{
  "train_examples": 26041,
  "precondition_frequency": 32,
  "max_precond_dim": 512,
  "adamw_lr_other_params": 0.00071,
  "warmup_steps": 180
}
Rows from block 2 of a small sound classifier, named by matrix and row number. Rows with one number belong to one neuron. Each number is 128 + 32 x the weight over its row's rms, rounded and kept within 0 to 255. All counts start at 0. After the name is the row's rms in percent of the matrix's.
After each neuron's rows are labels from the 100 clips, of 14976, where the neuron reaches its highest value: "loudest band" is the band of the loudest frequency at the time of the peak. Only what is clearly more common there than usual is listed. The data: acted Russian speech (Dusha). In brackets: how many of the 100, against the usual share in percent.
# fc1: MLP up (model.blocks.2.mlp.fc1.weight, 1536x384), inputs 96-191
# fc2: MLP down (model.blocks.2.mlp.fc2.weight, 384x1536, transposed), outputs 96-191

fc1.514 147 [133  87  89 171 134 139 142 123  77 115 157 123 119 137  86 151  75 153 162 122 122 175 102 172 138 101 145  95 121 170  80 117 140 120  91 131 151  75 117 146 153 108  74 123 132  58 124  91 163 136 155 110 143 162  84 125 188 139 115 129 129 130 138 100 104  80 140 134  68 128 164 182 119 118 193 111  94  71 112 111  96  90 132  69 125 102 119 131 115 226  91 110 157 170 145 149]
fc2.514 272 [138 138 114 105 118  94 121 122 117 148 102 153 135 140 105 111 111 110 109 137 109 101 129 108 255 116 118 138 105 138 105 104  81 128 120 105  90 134 154 121 140  87 138 156 100 147 158 106 114 139 124 132 154 141 130 146 147 143 108 145 129 101  83 123 112 155  98 155 126 102 110 142 102 135 180  99 126 117 118 142 138 124 153  85 133 105 118 121  87  96  83 136 131 150 101  75]
loudest band: 4000 to 8000 Hz (32 vs 7.5)

fc1.686 083 [ 85 107 179 107  83 108 149  91 101 203  88 168 163 168 110 109  98 180 202 155 109 108 154 123 106 150  90  84 158 144 103 158 149 152  44  91 127 147 113 163 108 109 124 133 133  88 183 139  90 120 163 137 174 171 123 129 131 113 113 172 158  86  73 128 133  98 196 150 141 155 166 174 124 110 144  83  96 127 130 142 112  98 100 148 109 118 103 152 168 169  98  93 134 142 116 155]
fc2.686 033 [251 111 132 126 126 172 107 211 102 139 150 123  90 145 120  95 157 106 153 124 153 151  85 163 249 180 129 119 100 141 107 100 114 188 180 128 190 117 174 110 126 103 159  94 152 159 154 163  95 149 105 160 115 121  92 137 190 166  77 134  60 142 158 108 138 133 149 162 133 127 150 134 180 129 125 123 142 204 164 129 135 148  97 109 116 126  93 118 184 150 120 103  85 161  99 120]
loudest band: 500 to 1000 Hz (33 vs 8.4)

fc1.459 083 [151 189 142 142 121 117 140  99 131 204  93 109 217  95 111 115  70 153 118 128 112  87 133 127 114  92 115 146 144 162 159 165 113 136 148 141 122 120 146 101 137 143 137 126 124 122 118  81 178  74 183 153 140  99  77 143 147 105 108 119 146 114 135 157  43  97 168 142  99 194 113 151 158 107 112 165 137  80  87 135 196 185 156  87 158 102 123  99 169 154 102 145 104  82 165 191]
fc2.459 057 [118 164  80  99  90  60 141  97  94 118 104 129 108 147 117 144 133 143  98  99 132 144  95 140 147 111 128 143 127  85  95  71 138 145 145 167 118  90 165 173 119  93 140  87 167 142 191 137 112 171 108 162  73 110 107 134 165 149 200  63 108 188 166 122 155 110 140 115  98  92 165 135 106 141 172  47 108 143 141 125 119 126 111 132 118  59 121 146 140 181 110 116  93 117 119 112]
loudest band: 250 to 500 Hz (63 vs 18.2); 500 to 1000 Hz (27 vs 8.4)

fc1.697 176 [137  94  87 116  91 135 120 143 105 149 118 156 111 107 110 176  89 100 140 172 121 124 107 118  90  87  90 141 130 108 108 164 113  87 133 129 113  60 131 123  81 124 126  98 147 139  84 148 135 138 106  92 165  79  85 200 109 100 149  98 131  85 118 154 138 167 137  92 147 137 135 133 147 103 127 124 184  71 112 113 137 111 127 123 140 139 105 145  77 129 110  96 119 153 149 148]
fc2.697 216 [ 34 141 206 126 160 116  65 115 124 101 130 179  85 117 187 119 104 141 133 139 103 151 130 130 170  82 180 101 109 175 129 100 115 134  85  99 119 106 145  97 155 153 123  88 155 122 180 160  88 133 101 120 120 132 131 148 128 150 125 125 121 101 173 109 185  92 129 160 179 140  93 106 131 112 148  61  88  95 145 115 125  98  90 166 168  61  76 139  77  95 154 157  99  90 172 144]
loudest band: 500 to 1000 Hz (32 vs 8.4)

fc1.133 171 [104  81 141 157 136 113 167  71 105 109 165 155 188 110  83 127  97 141 148 135 101 170 114 145 209 151 109 116 102 123 135 143 105 103  96 112 133  87 139 146 139  73  59 139 144 146  92 143 125 153 140 131 131 134 114 128 180 144 129 156 174 113 136 120  64 100 140 171  41 131 172 188 139 125 193 155  85 118  68 110  81 150 168  38 124 153 154  78 167 161  83 101 158 146 116 131]
fc2.133 328 [122 140 114 115 109  78 127 111 137 150 106 133 125 148 101 117 119  98 114 125 101 109 117  90 255 109 121 112 110 115  92 100  73 113  93  82  94 123 124 104 128  99 130 156 118 121 140 101 104 130  93 136 134 140 121 138 142 120 106 141 104  90  67 125 129 138  81 141 117 109  91 124  97 144 174  86 120 109 126 125 134 124 162  85 116 115 122 118  92  92  75 135 133 140 102 101]
loudest band: 4000 to 8000 Hz (82 vs 7.5)

fc1.292 115 [151  85  92 194 116 159 156 119 145  93 145 153 104 106 164 169 183 116 154 105  82  91 124 139  98 137 126 190 136  73 141 105 187  71 114 120  84 141 149 152 143 145 164 152 204 145 135  69 155 135  95  91  84 159 163 128 190 147 150  92  99 123 134 157 172 149  47 146  91 151 108 112 176 125 125 127 142 112 137 189 113  96  97  90 153 143 194  98 179 162 111 131 183 114 172 136]
fc2.292 103 [170 118  52 124 168 129 137 108 155 120 170 143 124 114  73 122 162 114 172  87 145 146  88 126 111 132 169 126 147 107 121 138 109 141 124 127 157 148 101 106  61 164  90 202 127 116 115 148 170 166  98  80 127  64 119 137 121 148 173 165 183 143  78 173 122 135  80 137 132 139 103  58 145 109 210 101 124 127  79 122 147  87  83 161  85 124 139  88 129 126  81 143 139  97 193 121]
loudest band: 2000 to 4000 Hz (28 vs 2.3)

fc1.535 116 [112  77 168 125 157 173 146 141 133 135 137 148  57 138 115 151  82 136  98  94 113 148 125  76  80 149 139 151 148  67 125  12 168  67 131 116 130 142 183 132  76 143 140 160 134  73 116 156  54 138 122 130 178 124 159 131 106  91 131 111 113 108 122 113 181 120 141 161 113 134 116 181 133 112 198 142 132 136 174 114 130 160 109 169 135 128 153 128 188  50  82 149 144 142 136  79]
fc2.535 100 [184 127  79 191 116 168  93 168 131  97 130 108 124 124 118 139 140 176 124 137 124 147 139 170 122 132 115 109  80  92 166  91 150  78 106  96 133 106 131  99 129 180 172  88 117 114 154  78  79 117 167 158 156 100 108 102  96 135  96 122 114 107 150 120  76  98 136 163 124 130 160 134 140  99  71 118 119 160 128 142 146 116 192 166 176 101  90 134  53 183 152 170 100  91 119 189]
loudest band: 500 to 1000 Hz (43 vs 8.4)

fc1.63 153 [101 117 152 168 160 151  94  95 181 186 139  82  91 101 182 137 183 137 146 133  83 126 104 128 121 136  85  80 137 106 144 120 103  48 103 129 150 180 153 210 112 122 114 127  70 121 127 103 110 131 123 183  87 129 120 125 164 143 118 121 141  99 116 125 104 142 164 156 115 119 180 125 197  93 171 149 117 126 137 157  33 158 127  24 125 157 154 162 118  94 123 165 119 126 127 116]
fc2.63 252 [136 149 120 103 113  92 153 134 149  94 132 128 174 184 135 127 128 136 124 103 130 110 121 129 255 120 121  36 130 116 168  93  96 117  93  75  92 111 105 109 124  81 122 121 143 114 140  81 104 145  38 123 134 130 137 134 155 133 128 131 114 136  63 132 155 118  99 131 110 132  66  96  71 167 154  91 105 113  30  99 126 137 154 154 151 148 134 105 125 162  97 148 130 114 114 121]
loudest band: 4000 to 8000 Hz (74 vs 7.5); 2000 to 4000 Hz (25 vs 2.3)

fc1.542 165 [103 157 145  98 183 108  99 111 170 148 132 120 186 106 144  98 140 142 115 119 154 127  96  96 143 142 115 119 135  42 121 128 168  96 137  89 137 122 196 206 127 145 106 111 131 139  81  91 113 216 112 164 160 125 104 121 170 149 116 129 158 101 105 141 157 136 133 154  64 131 197 154 200 138 140 117 125 171  67  97  72 122 201  33 125 166 157 148 136 144  69 179 153 106 108  70]
fc2.542 293 [132 145 133 126 111 105 153  95 156 142 141 127 155 171  99 132 119 119 130  97 113 128 126 117 255 125 113  66 131 134 142  77  71 109  89  80  90 107 122 109 137  98 129 153 117  98 144 106 112 122  64 128 130 141 139 137 156 138 110 126  91 112  76 106 133 147  74 140 131 134  85 115  94 153 154  93  91 132  75 121 126 130 152 134 163 128 120  87 114 134  74 156 129 134 113 123]
loudest band: 4000 to 8000 Hz (64 vs 7.5); 2000 to 4000 Hz (35 vs 2.3)

fc1.738 105 [134  98 110 147 146 127 151 121 155 135 139 145 146 126 120 107 146 174 107 137  88  64 102 108  73 185 159  97 104 164 163 136 131 147 115 116 127 181 118 105 147 150 157 117 114  67 140 127 149  77 101 110 117  90 178 110 105 103 116 117 179 118  85 143 205 111 177 136 115 207 164 155 173 128 139 113 145 131 129 184  79  96 102 131 118  89 169  91 110  66 137 152 140 122 180 126]
fc2.738 101 [102  91 180 107 125  97 132 107 109 132 115 120 115 113 127 160  86  96 126  77 178 163 166 144 255 133  79 126 123 109  98  93  94 122 102 102 101  92 118 150 105 202 176 121 128 118 138 125 147 147 136 154 137 126  94  89 121 122 172 153  80 122  81 165  95 118  93 107 142 110 133 105 131 144 171 176 136 130 133 115 147 138 110 143 168 174 114 145 122 127 160  96 101 126  83 116]
loudest band: 250 to 500 Hz (74 vs 18.2)

fc1.110 105 [104 122 121 161  88 130 119 146 197 110 141  74 115 110 112  91 158 102 146 107 142 116 121 139 103 148 114  92  83  82 112  85 145 173 152 171 117 150 102  71 149 155  92 150 141 184 179 161 115 136 164 142 152 190  81 110 137 103 158 118 166 123 130  91  97 138 194 193  87 125 110  68 197 142 132 126 108  95 143 185 170 160 107 166  83  18 146 143 102 119 120 132 133 145  80 102]
fc2.110 094 [129 107  90  77 159 157 183 107  94 192 155 114 187 192 117 169 166 124  89 148 128 142 136 130 149  91  90 184  70 191  89 120 117 163 128 145 108 120 118 164  45 100 149 158 112 146 147 174 155 118 113  91 185  71  55  61  98 156 114 124 135 146 174 128 151  96 141 145  90 103 188 169 153 116 160 128 150 122  91 176  90 149 118 164  84 152 176 107 144 159 128 159 164 105 156 105]
loudest band: 500 to 1000 Hz (50 vs 8.4)

fc1.289 122 [138  79 189  68 121 150 121  95 147 196 122  98 118 162 106 135 132 134 142 113 156 125 127 131 102  95 116 139 155 131 128 203 141  52 143  96 109 155 127 150 154 146 102  87 123 157 122 157 120 176  99 109 108 137 143 134 123 183 157 121 153 120 124 128 158  56 206 116  79 147 144 177 167  87 117  93 113 125  63 123  94 129 194 143 147 136 195 133 135  86  67 184 184 116 147 126]
fc2.289 204 [ 89 136 154 127 114  87 143 108 122 117 121 145 137 153 105 141 137 130 114 105 164 104 125  95 255 121  76  39 110  90 152 111 105 110  97 102  84 130 125  99 127 113 141 108  96 126 114 105 139 149  97 131 136 147 164 148 143 136 121 128 135  96  60 120 133 170  40 115  99 127  97  64 105 174 155  86 117 143  92 142 105 110 135 113 136 161 136 116 131 170  84 138 136 125 122  89]
loudest band: 2000 to 4000 Hz (58 vs 2.3); 4000 to 8000 Hz (42 vs 7.5)

fc1.393 089 [ 77 111 147 163 144 121 159 162  69 112 105 131 155 177  99 134 131 160  94 121 126 126 107  83  76 123 143 112 139 158 135 134  95 132  98  78 103 186  99 162 104  89 162 148 113  63  67 100 154  91 116 115 168 100 107 169 119 157 121 131 164 181  48 108  78 170  91 121 106  89 157 115  99 189 160 159 154 177 120 169 112 113 116 105 121 116 172 130 128  48 138 167 140 173 170 130]
fc2.393 046 [ 75  80 112 103 142 118 130 129 137 115  75 142 110 207 114 100  96 132  76  96 136  83 189 103 114 184 119 105 153 127 181  95 168 127 131 158 105 105  71 141 120 129 147 113 151 120 173 205 219 144 109 137 198 132 135 164  78 126 133 131  86 166  79 138 190 109 107 162 131 143 184 180 136 144  52  74  84  51 131  92 125 143 186 119 130 213 125  86 119 161 168 113 137 140 154 106]
loudest band: 500 to 1000 Hz (32 vs 8.4)

fc1.558 097 [164 100 193 114 117 150 107  65 172 155  59 158  85 107 124 132 110  99 112 119 157  92 115  69 115 203  52  93 145 119 136  96 118 182  96 141 123 148  93 161 142  94 162  85 142 126 175  95 101 127 133  80 123  61 135  94 131 211 115 118 154 132 150 135 102 140 163 145 128 168 104  99 163 119 149 177 145 117 147 222 115 157  83  97 136 149  71  95 102  84  95 115 173 138 155 165]
fc2.558 080 [125 123 165 131 151 120 100 139 125  70 161 152  63 121  70 152 146 171 135  84 140 139  76 131 125  77 122 159 146 162 132 105 136 204 151 126 179  66 100 101 102  86 120 141 149 168 141 118 120 186 149  76 109 136 102 180 143 204 184  93 144 129 185  69 158  95 172 143 129 123 117 152 146 160 200 107 107 158 135 125 160 122  32  91 172 124 171 146 127 106  80 106  92 136 144 140]
loudest band: 250 to 500 Hz (81 vs 18.2)

fc1.586 153 [150 108 149 138 144  84  89  79 124 158 144 139 141  79 159 143 101 113 105 126 173 138 103 161 134 136 110 100 153  77 111 108 169  66  90 121 139 119 206 209 155 140  95 144 125 151 108 134 137 161 146 143 142 108  89 159 149 133 122 208 150 100 138 103 129 132 182 153  80 101 190 138 211 119 154 131 116 131 121  78  45 145 149 113 155 153 143 138 171 129 163 186 194  94 144 100]
fc2.586 272 [122 152 117 108 105 101 154 115 150 144 127 126 141 175  97  93 107 113 134 106 111 145  98 112 255 114 127  56 106 119 126  89  71 112  96  90  91 142 114  99 131 114 136 136 135 116 130 109 105 144  68 142 139 148 135 130 161 129 110 128  99  89  81 129 140 144 101 140 139 124  95 103  91 153 148  80 104 133  74 116 148 110 145  83 139 125 114 102  89 113  71 154 119 143 109 105]
loudest band: 2000 to 4000 Hz (52 vs 2.3); 4000 to 8000 Hz (48 vs 7.5)