python train.py --time_shift_ms=50 --n_mels=80 --win_length=512 --num_classes=4 --fused_qkv=true --inner_norm=false --pooling="mean" --precondition_frequency=32 --max_steps=6100
Rows from block 12 of a small sound classifier, named by matrix and row number. Rows with one number belong to one neuron. Each number is 200 + 30 x the weight over its row's rms, rounded and kept within 0 to 999. All counts start at 0. After the name is the row's rms in percent of the matrix's.
Before each neuron's rows are labels from the 100 clips, of 14976, where the neuron reaches its highest value: "responds to" is what is common among them; "loudest" is the band of the loudest frequency at the time of the peak. Only what is clearly more common there than usual is listed. The data: acted Russian speech (Dusha). In brackets: how many of the 100, against the usual share in percent.
# fc1: MLP up (model.blocks.12.mlp.fc1.weight, 1536x384), inputs 256-383
# fc2: MLP down (model.blocks.12.mlp.fc2.weight, 384x1536, transposed), outputs 256-383

responds to: emotion: positive (83 vs 18.7)
loudest: 500 to 1000 Hz (48 vs 8.4)
fc1.522,134,181,245,186,151,196,231,211,135,208,199,206,207,213,173,187,170,161,261,173,165,107,164,141,239,192,181,163,144,227,176,205,217,168,218,152,239,180,163,148,226,179,236,240,213,195,173,203,230,242,205,205,192,236,158,206,223,260,215,206,212,202,208,170,141,193,164,200,191,150,226,160,159,185,238,166,255,223,265,156,185,205,188,215,143,219,190,235,181,187,261,207,200,212,202,212,222,203,153,191,222,213,239,183,212,267,255,224,208,198,230,213,208,197,189,192,200,178,198,149,184,204,234,196,205,145,221,220,232
fc2.522,140,182,196,152,217,226,211,233,195,217,195,192,214,181,260,230,229,184,160,270,166,185,205,227,266,220,201,205,238,186,158,190,205,193,192,224,190,219,228,213,235,232,190,129,158,104,208,168,187,185,200,183,188,178,236,196,188,209,160,208,129,185,142,152,235,197,198,183,216,200,181,201,135,203,198,227,236,180,145,211,175,178,124,194,199,214,154,156,219,244,178,209,205,171,194,171,230,234,212,220,211,226,167,207,224,154,169,166,182,183,248,177,232,161,236,193,182,164,173,206,127,202,189,177,207,213,231,238,185

responds to: emotion: positive (86 vs 18.7)
loudest: 250 to 500 Hz (76 vs 18.2)
fc1.408,105,215,227,150,237,183,280,176,192,201,188,215,210,164,206,204,205,219,240,200,206,194,177,171,175,165,224,180,220,179,219,228,237,175,124,173,183,197,232,206,214,233,187,223,212,214,147,215,229,278,212,187,188,247,205,158,213,176,241,252,216,240,179,224,189,200,277,212,267,173,165,196,149,217,178,146,208,165,217,208,242,142,176,139,185,265,242,226,220,180,256,173,201,246,224,189,182,235,196,171,192,189,220,172,199,183,215,181,216,181,243,168,223,252,226,211,237,165,178,162,309,187,206,183,158,236,167,202,159
fc2.408,109,194,178,186,220,192,197,223,154,201,195,219,213,175,208,200,193,236,202,191,170,215,216,181,223,162,116,149,270,216,185,149,200,161,198,228,203,192,220,159,201,208,211,184,170,244,184,166,134,186,196,222,207,212,202,233,225,183,196,249,176,202,176,198,229,164,182,201,217,176,186,178,227,178,153,248,210,152,213,212,166,210,150,171,187,260,222,190,204,215,214,210,220,147,214,206,252,273,188,181,145,230,200,191,206,191,156,172,222,165,252,190,218,169,258,173,221,218,190,174,153,228,234,186,250,208,201,98,170

responds to: emotion: angry (100 vs 18.6)
loudest: 500 to 1000 Hz (47 vs 8.4)
fc1.694,119,236,202,175,203,228,225,157,199,165,203,186,221,146,227,187,205,224,208,200,222,248,136,221,227,156,219,191,215,205,174,199,228,131,232,161,229,184,261,184,247,182,200,227,230,210,141,197,208,240,186,222,193,166,217,146,224,195,181,170,196,206,202,227,260,180,209,237,172,184,212,183,214,186,205,188,147,191,247,197,223,169,149,247,181,179,181,195,228,173,159,247,193,229,155,175,203,276,206,208,178,167,203,201,191,196,196,207,218,227,237,155,164,204,164,144,241,180,145,181,190,137,228,252,261,209,217,225,197
fc2.694,132,201,229,193,204,237,201,211,208,226,187,192,211,217,241,201,232,202,200,204,254,191,140,185,331,226,162,218,226,194,181,232,207,231,197,198,215,225,201,180,134,216,237,173,257,145,170,155,186,218,203,196,185,110,171,183,215,214,167,188,147,213,205,235,286,198,245,222,188,196,206,223,173,181,230,228,204,183,203,194,179,201,170,207,194,195,164,161,238,155,230,237,205,204,243,220,188,228,197,177,200,174,188,224,218,198,240,168,201,162,199,168,217,222,218,161,218,190,202,212,110,219,190,238,177,197,185,211,225

responds to: emotion: positive (85 vs 18.7)
loudest: 250 to 500 Hz (38 vs 18.2)
fc1.342,103,192,182,220,201,197,207,180,182,173,201,202,212,218,225,235,182,162,241,232,167,151,177,185,242,220,186,180,212,138,171,179,199,193,238,196,204,218,183,213,211,191,197,226,155,252,212,195,270,238,200,212,194,163,206,220,192,148,138,191,224,233,168,257,167,176,200,186,174,199,152,225,204,170,213,216,188,217,182,156,198,214,218,184,254,180,195,217,225,183,207,173,193,210,177,234,180,215,203,160,181,215,199,203,228,250,237,208,207,170,164,209,197,230,179,220,162,167,155,211,191,229,257,208,226,197,222,223,206
fc2.342,077,167,167,213,206,199,198,171,203,235,191,190,185,207,166,232,189,189,191,191,206,159,207,222,214,220,220,204,145,209,150,215,182,204,203,196,201,252,183,200,172,239,194,189,238,129,151,234,169,169,190,186,191,226,169,192,165,200,225,183,139,229,159,164,211,213,242,218,195,235,207,247,232,188,186,179,201,242,258,177,244,154,153,180,189,166,173,218,185,260,208,186,200,201,175,201,178,213,196,220,190,206,206,221,233,168,179,297,179,211,194,198,175,197,190,173,217,169,208,242,205,188,199,216,191,199,230,224,247

responds to: emotion: positive (79 vs 18.7)
loudest: 250 to 500 Hz (64 vs 18.2); 500 to 1000 Hz (30 vs 8.4)
fc1.14,084,219,227,192,225,134,197,166,170,223,143,192,233,168,147,198,234,171,206,211,260,186,187,204,168,230,215,193,237,222,189,217,273,195,213,133,180,193,211,174,232,223,219,217,185,210,171,189,181,183,215,233,248,194,225,209,204,148,158,224,144,212,211,220,92,174,190,164,232,197,237,219,240,191,235,161,152,189,207,188,144,183,199,192,242,238,249,204,186,222,227,185,202,169,206,244,180,188,191,182,235,183,222,257,193,176,226,229,215,199,216,175,214,175,188,176,175,205,240,187,168,216,210,236,181,212,177,183,197
fc2.14,039,198,148,204,154,186,225,192,211,204,210,193,173,192,176,202,188,164,193,247,238,207,222,181,217,183,195,211,229,179,188,217,189,195,271,245,238,231,189,189,204,196,182,229,161,199,256,173,205,146,204,195,149,179,210,211,242,198,234,165,252,189,225,172,179,241,204,212,210,150,172,182,239,195,169,176,211,215,204,253,170,206,189,196,134,185,159,246,211,225,245,213,175,234,218,203,247,224,200,197,211,185,182,220,214,192,195,209,199,183,201,122,160,206,236,207,248,232,195,161,148,261,194,179,221,208,217,194,206

responds to: emotion: angry (100 vs 18.6)
loudest: 250 to 500 Hz (39 vs 18.2)
fc1.132,206,167,226,190,206,218,211,211,198,150,206,183,255,213,206,162,210,221,243,204,210,177,143,219,293,169,235,224,235,184,160,230,232,200,248,241,271,219,170,178,182,196,234,222,234,192,123,193,187,198,222,214,186,171,183,197,187,234,186,151,225,226,204,202,235,183,179,170,230,227,205,234,187,194,211,265,187,196,186,215,197,190,168,238,228,256,196,180,176,217,193,232,227,195,187,197,190,213,218,235,170,169,193,182,218,205,235,186,170,193,238,167,249,192,198,157,217,178,149,229,185,220,215,195,217,216,212,187,211
fc2.132,411,199,134,191,173,174,197,190,234,206,230,157,191,167,186,196,186,179,203,162,210,203,199,167,252,194,220,214,235,231,178,220,170,194,209,182,217,193,192,176,209,205,199,191,201,198,194,212,243,253,180,229,203,185,187,176,184,171,142,216,156,177,189,189,251,169,181,197,198,178,185,229,181,170,223,207,190,192,159,187,157,199,169,181,192,181,151,188,221,128,196,212,174,193,182,174,171,210,175,172,210,142,134,216,173,166,215,220,212,198,210,176,194,204,206,168,227,165,173,186,163,189,186,196,209,193,173,194,163

responds to: emotion: angry (100 vs 18.6)
loudest: 250 to 500 Hz (42 vs 18.2); 500 to 1000 Hz (25 vs 8.4)
fc1.594,189,186,181,181,223,226,239,204,213,153,189,195,236,190,235,201,143,210,215,209,224,217,159,208,276,164,194,172,232,165,198,238,247,153,177,201,235,211,195,181,188,165,247,222,206,181,158,219,190,184,210,194,171,164,238,206,189,181,194,193,213,199,194,161,240,178,221,174,174,167,221,213,254,189,195,242,201,236,171,241,153,241,181,261,274,207,188,150,212,163,201,222,215,221,203,190,151,220,219,166,212,146,196,178,235,150,244,205,230,202,218,208,173,216,221,155,186,198,192,194,220,215,224,225,190,166,248,187,172
fc2.594,398,219,166,203,170,181,196,188,222,210,227,140,206,193,208,206,199,194,200,185,242,203,188,174,236,198,213,209,209,262,172,213,199,184,187,172,162,181,173,191,212,183,225,211,249,188,185,193,205,220,146,214,194,164,178,196,208,151,198,173,163,208,125,238,250,173,156,197,219,211,227,195,171,133,201,252,248,167,235,188,167,204,181,193,200,185,189,203,251,156,216,209,179,185,126,226,192,211,186,202,224,173,129,216,176,253,217,202,189,198,159,184,231,211,172,153,214,206,162,219,159,228,187,202,220,216,211,216,173

responds to: emotion: positive (95 vs 18.7)
loudest: 250 to 500 Hz (41 vs 18.2)
fc1.140,106,185,186,212,173,183,247,218,179,89,166,230,200,229,189,230,184,197,130,149,203,211,236,198,221,189,190,200,170,176,222,190,207,209,241,184,204,249,208,223,232,195,214,237,197,194,226,186,181,134,205,179,181,168,225,192,186,236,211,215,220,235,206,182,210,175,161,194,201,228,231,148,170,166,139,233,202,225,162,268,209,197,232,247,257,156,217,146,209,255,180,204,175,206,207,232,208,195,171,203,210,205,222,195,160,216,198,234,182,189,182,248,213,240,226,193,166,209,205,138,157,198,186,142,160,198,203,206,222
fc2.140,049,164,185,182,216,161,192,180,204,231,219,189,239,237,178,177,180,225,285,240,170,215,221,228,221,210,189,150,229,236,188,169,153,198,165,257,166,207,205,225,189,196,202,170,189,224,249,225,200,211,168,167,198,213,189,205,235,189,214,255,211,163,152,205,209,196,179,230,172,169,215,227,231,269,157,202,163,222,193,163,173,212,171,199,198,240,183,250,218,193,219,171,227,238,178,193,196,221,212,189,193,133,197,162,181,178,199,171,186,207,169,199,233,246,180,219,157,180,206,193,201,223,180,205,217,187,178,235,203

responds to: emotion: positive (93 vs 18.7)
loudest: 250 to 500 Hz (43 vs 18.2)
fc1.389,098,230,161,229,178,222,206,254,193,198,194,215,159,161,172,194,234,187,160,180,179,195,134,178,214,232,165,191,187,195,190,189,231,251,217,152,226,215,177,192,200,202,184,252,221,222,192,184,189,128,213,214,217,224,167,197,202,206,165,186,216,247,249,201,175,191,221,204,182,137,251,204,276,223,180,215,215,140,226,161,261,211,140,193,219,142,246,234,235,177,194,194,251,218,168,139,133,189,190,216,226,209,211,190,169,199,185,274,194,137,204,250,188,228,203,176,171,192,152,160,181,273,169,267,173,229,143,229,258
fc2.389,112,219,233,216,227,247,189,176,148,197,181,196,186,189,200,245,183,248,233,189,206,233,223,233,236,200,217,182,175,213,219,210,200,213,199,187,190,179,255,165,222,188,205,209,177,155,186,162,196,280,210,184,247,192,202,157,219,207,156,212,245,184,115,218,208,168,199,199,170,223,185,182,227,228,178,210,219,206,154,234,194,185,233,193,181,186,231,120,202,211,132,238,175,198,220,206,182,193,200,183,184,205,208,194,218,163,152,193,204,210,175,195,210,180,206,210,205,238,184,176,112,261,224,166,201,195,176,138,133

responds to: emotion: positive (94 vs 18.7)
loudest: 250 to 500 Hz (59 vs 18.2); 500 to 1000 Hz (31 vs 8.4)
fc1.1,094,184,213,197,253,170,230,260,178,216,229,213,159,139,253,171,268,184,180,160,217,179,202,187,133,203,157,190,192,204,188,172,160,232,170,192,165,245,245,196,219,235,200,160,229,218,238,225,216,227,182,209,210,198,178,206,179,171,153,232,224,204,228,230,196,199,156,199,196,135,188,150,229,242,200,203,182,155,247,175,202,237,165,196,173,236,239,223,204,177,202,237,202,237,213,159,189,180,209,211,166,142,234,178,227,205,178,226,258,190,177,165,171,202,241,222,207,142,211,135,218,210,185,182,238,223,228,129,239
fc2.1,091,200,196,158,240,208,199,202,198,184,149,240,229,213,230,173,201,219,213,203,172,219,201,204,199,163,129,180,220,223,161,196,211,213,192,191,200,149,239,217,234,240,213,203,123,208,198,161,197,218,223,176,205,208,250,231,162,228,190,200,171,208,212,168,243,186,210,178,230,158,214,212,185,201,150,266,221,181,203,185,171,256,186,178,206,280,242,203,138,211,197,246,193,167,234,212,241,262,170,148,159,222,206,194,205,167,173,164,254,164,214,172,251,195,268,171,221,197,191,212,152,244,214,167,223,189,186,138,187

responds to: emotion: angry (80 vs 18.6)
loudest: 500 to 1000 Hz (35 vs 8.4)
fc1.660,095,191,149,176,176,216,244,185,220,207,220,204,190,210,195,115,126,152,274,158,213,209,202,198,225,207,176,204,181,225,235,172,225,240,224,172,198,234,144,174,183,215,173,209,139,227,195,227,199,255,166,190,182,207,190,170,187,185,228,206,189,175,192,221,230,198,217,186,192,231,178,222,187,203,189,198,148,182,186,257,174,179,165,211,168,195,151,216,174,230,281,227,132,185,202,207,207,203,201,168,202,168,138,198,160,154,232,199,198,181,183,190,173,187,161,187,188,152,210,213,177,205,152,238,245,219,240,226,178
fc2.660,072,175,202,238,229,248,194,213,191,235,197,187,216,140,182,283,202,184,178,167,197,180,135,215,178,257,209,171,180,220,206,176,236,176,229,178,157,193,201,253,219,220,189,167,187,182,126,243,270,177,214,185,191,244,192,189,179,199,196,227,216,231,234,179,225,240,209,215,161,203,192,145,142,215,190,201,186,226,207,226,193,267,285,179,210,157,182,215,221,190,259,193,229,200,213,229,123,207,216,217,208,161,190,196,171,231,238,213,166,220,257,186,164,261,175,219,136,234,183,163,192,219,165,153,196,157,177,212,205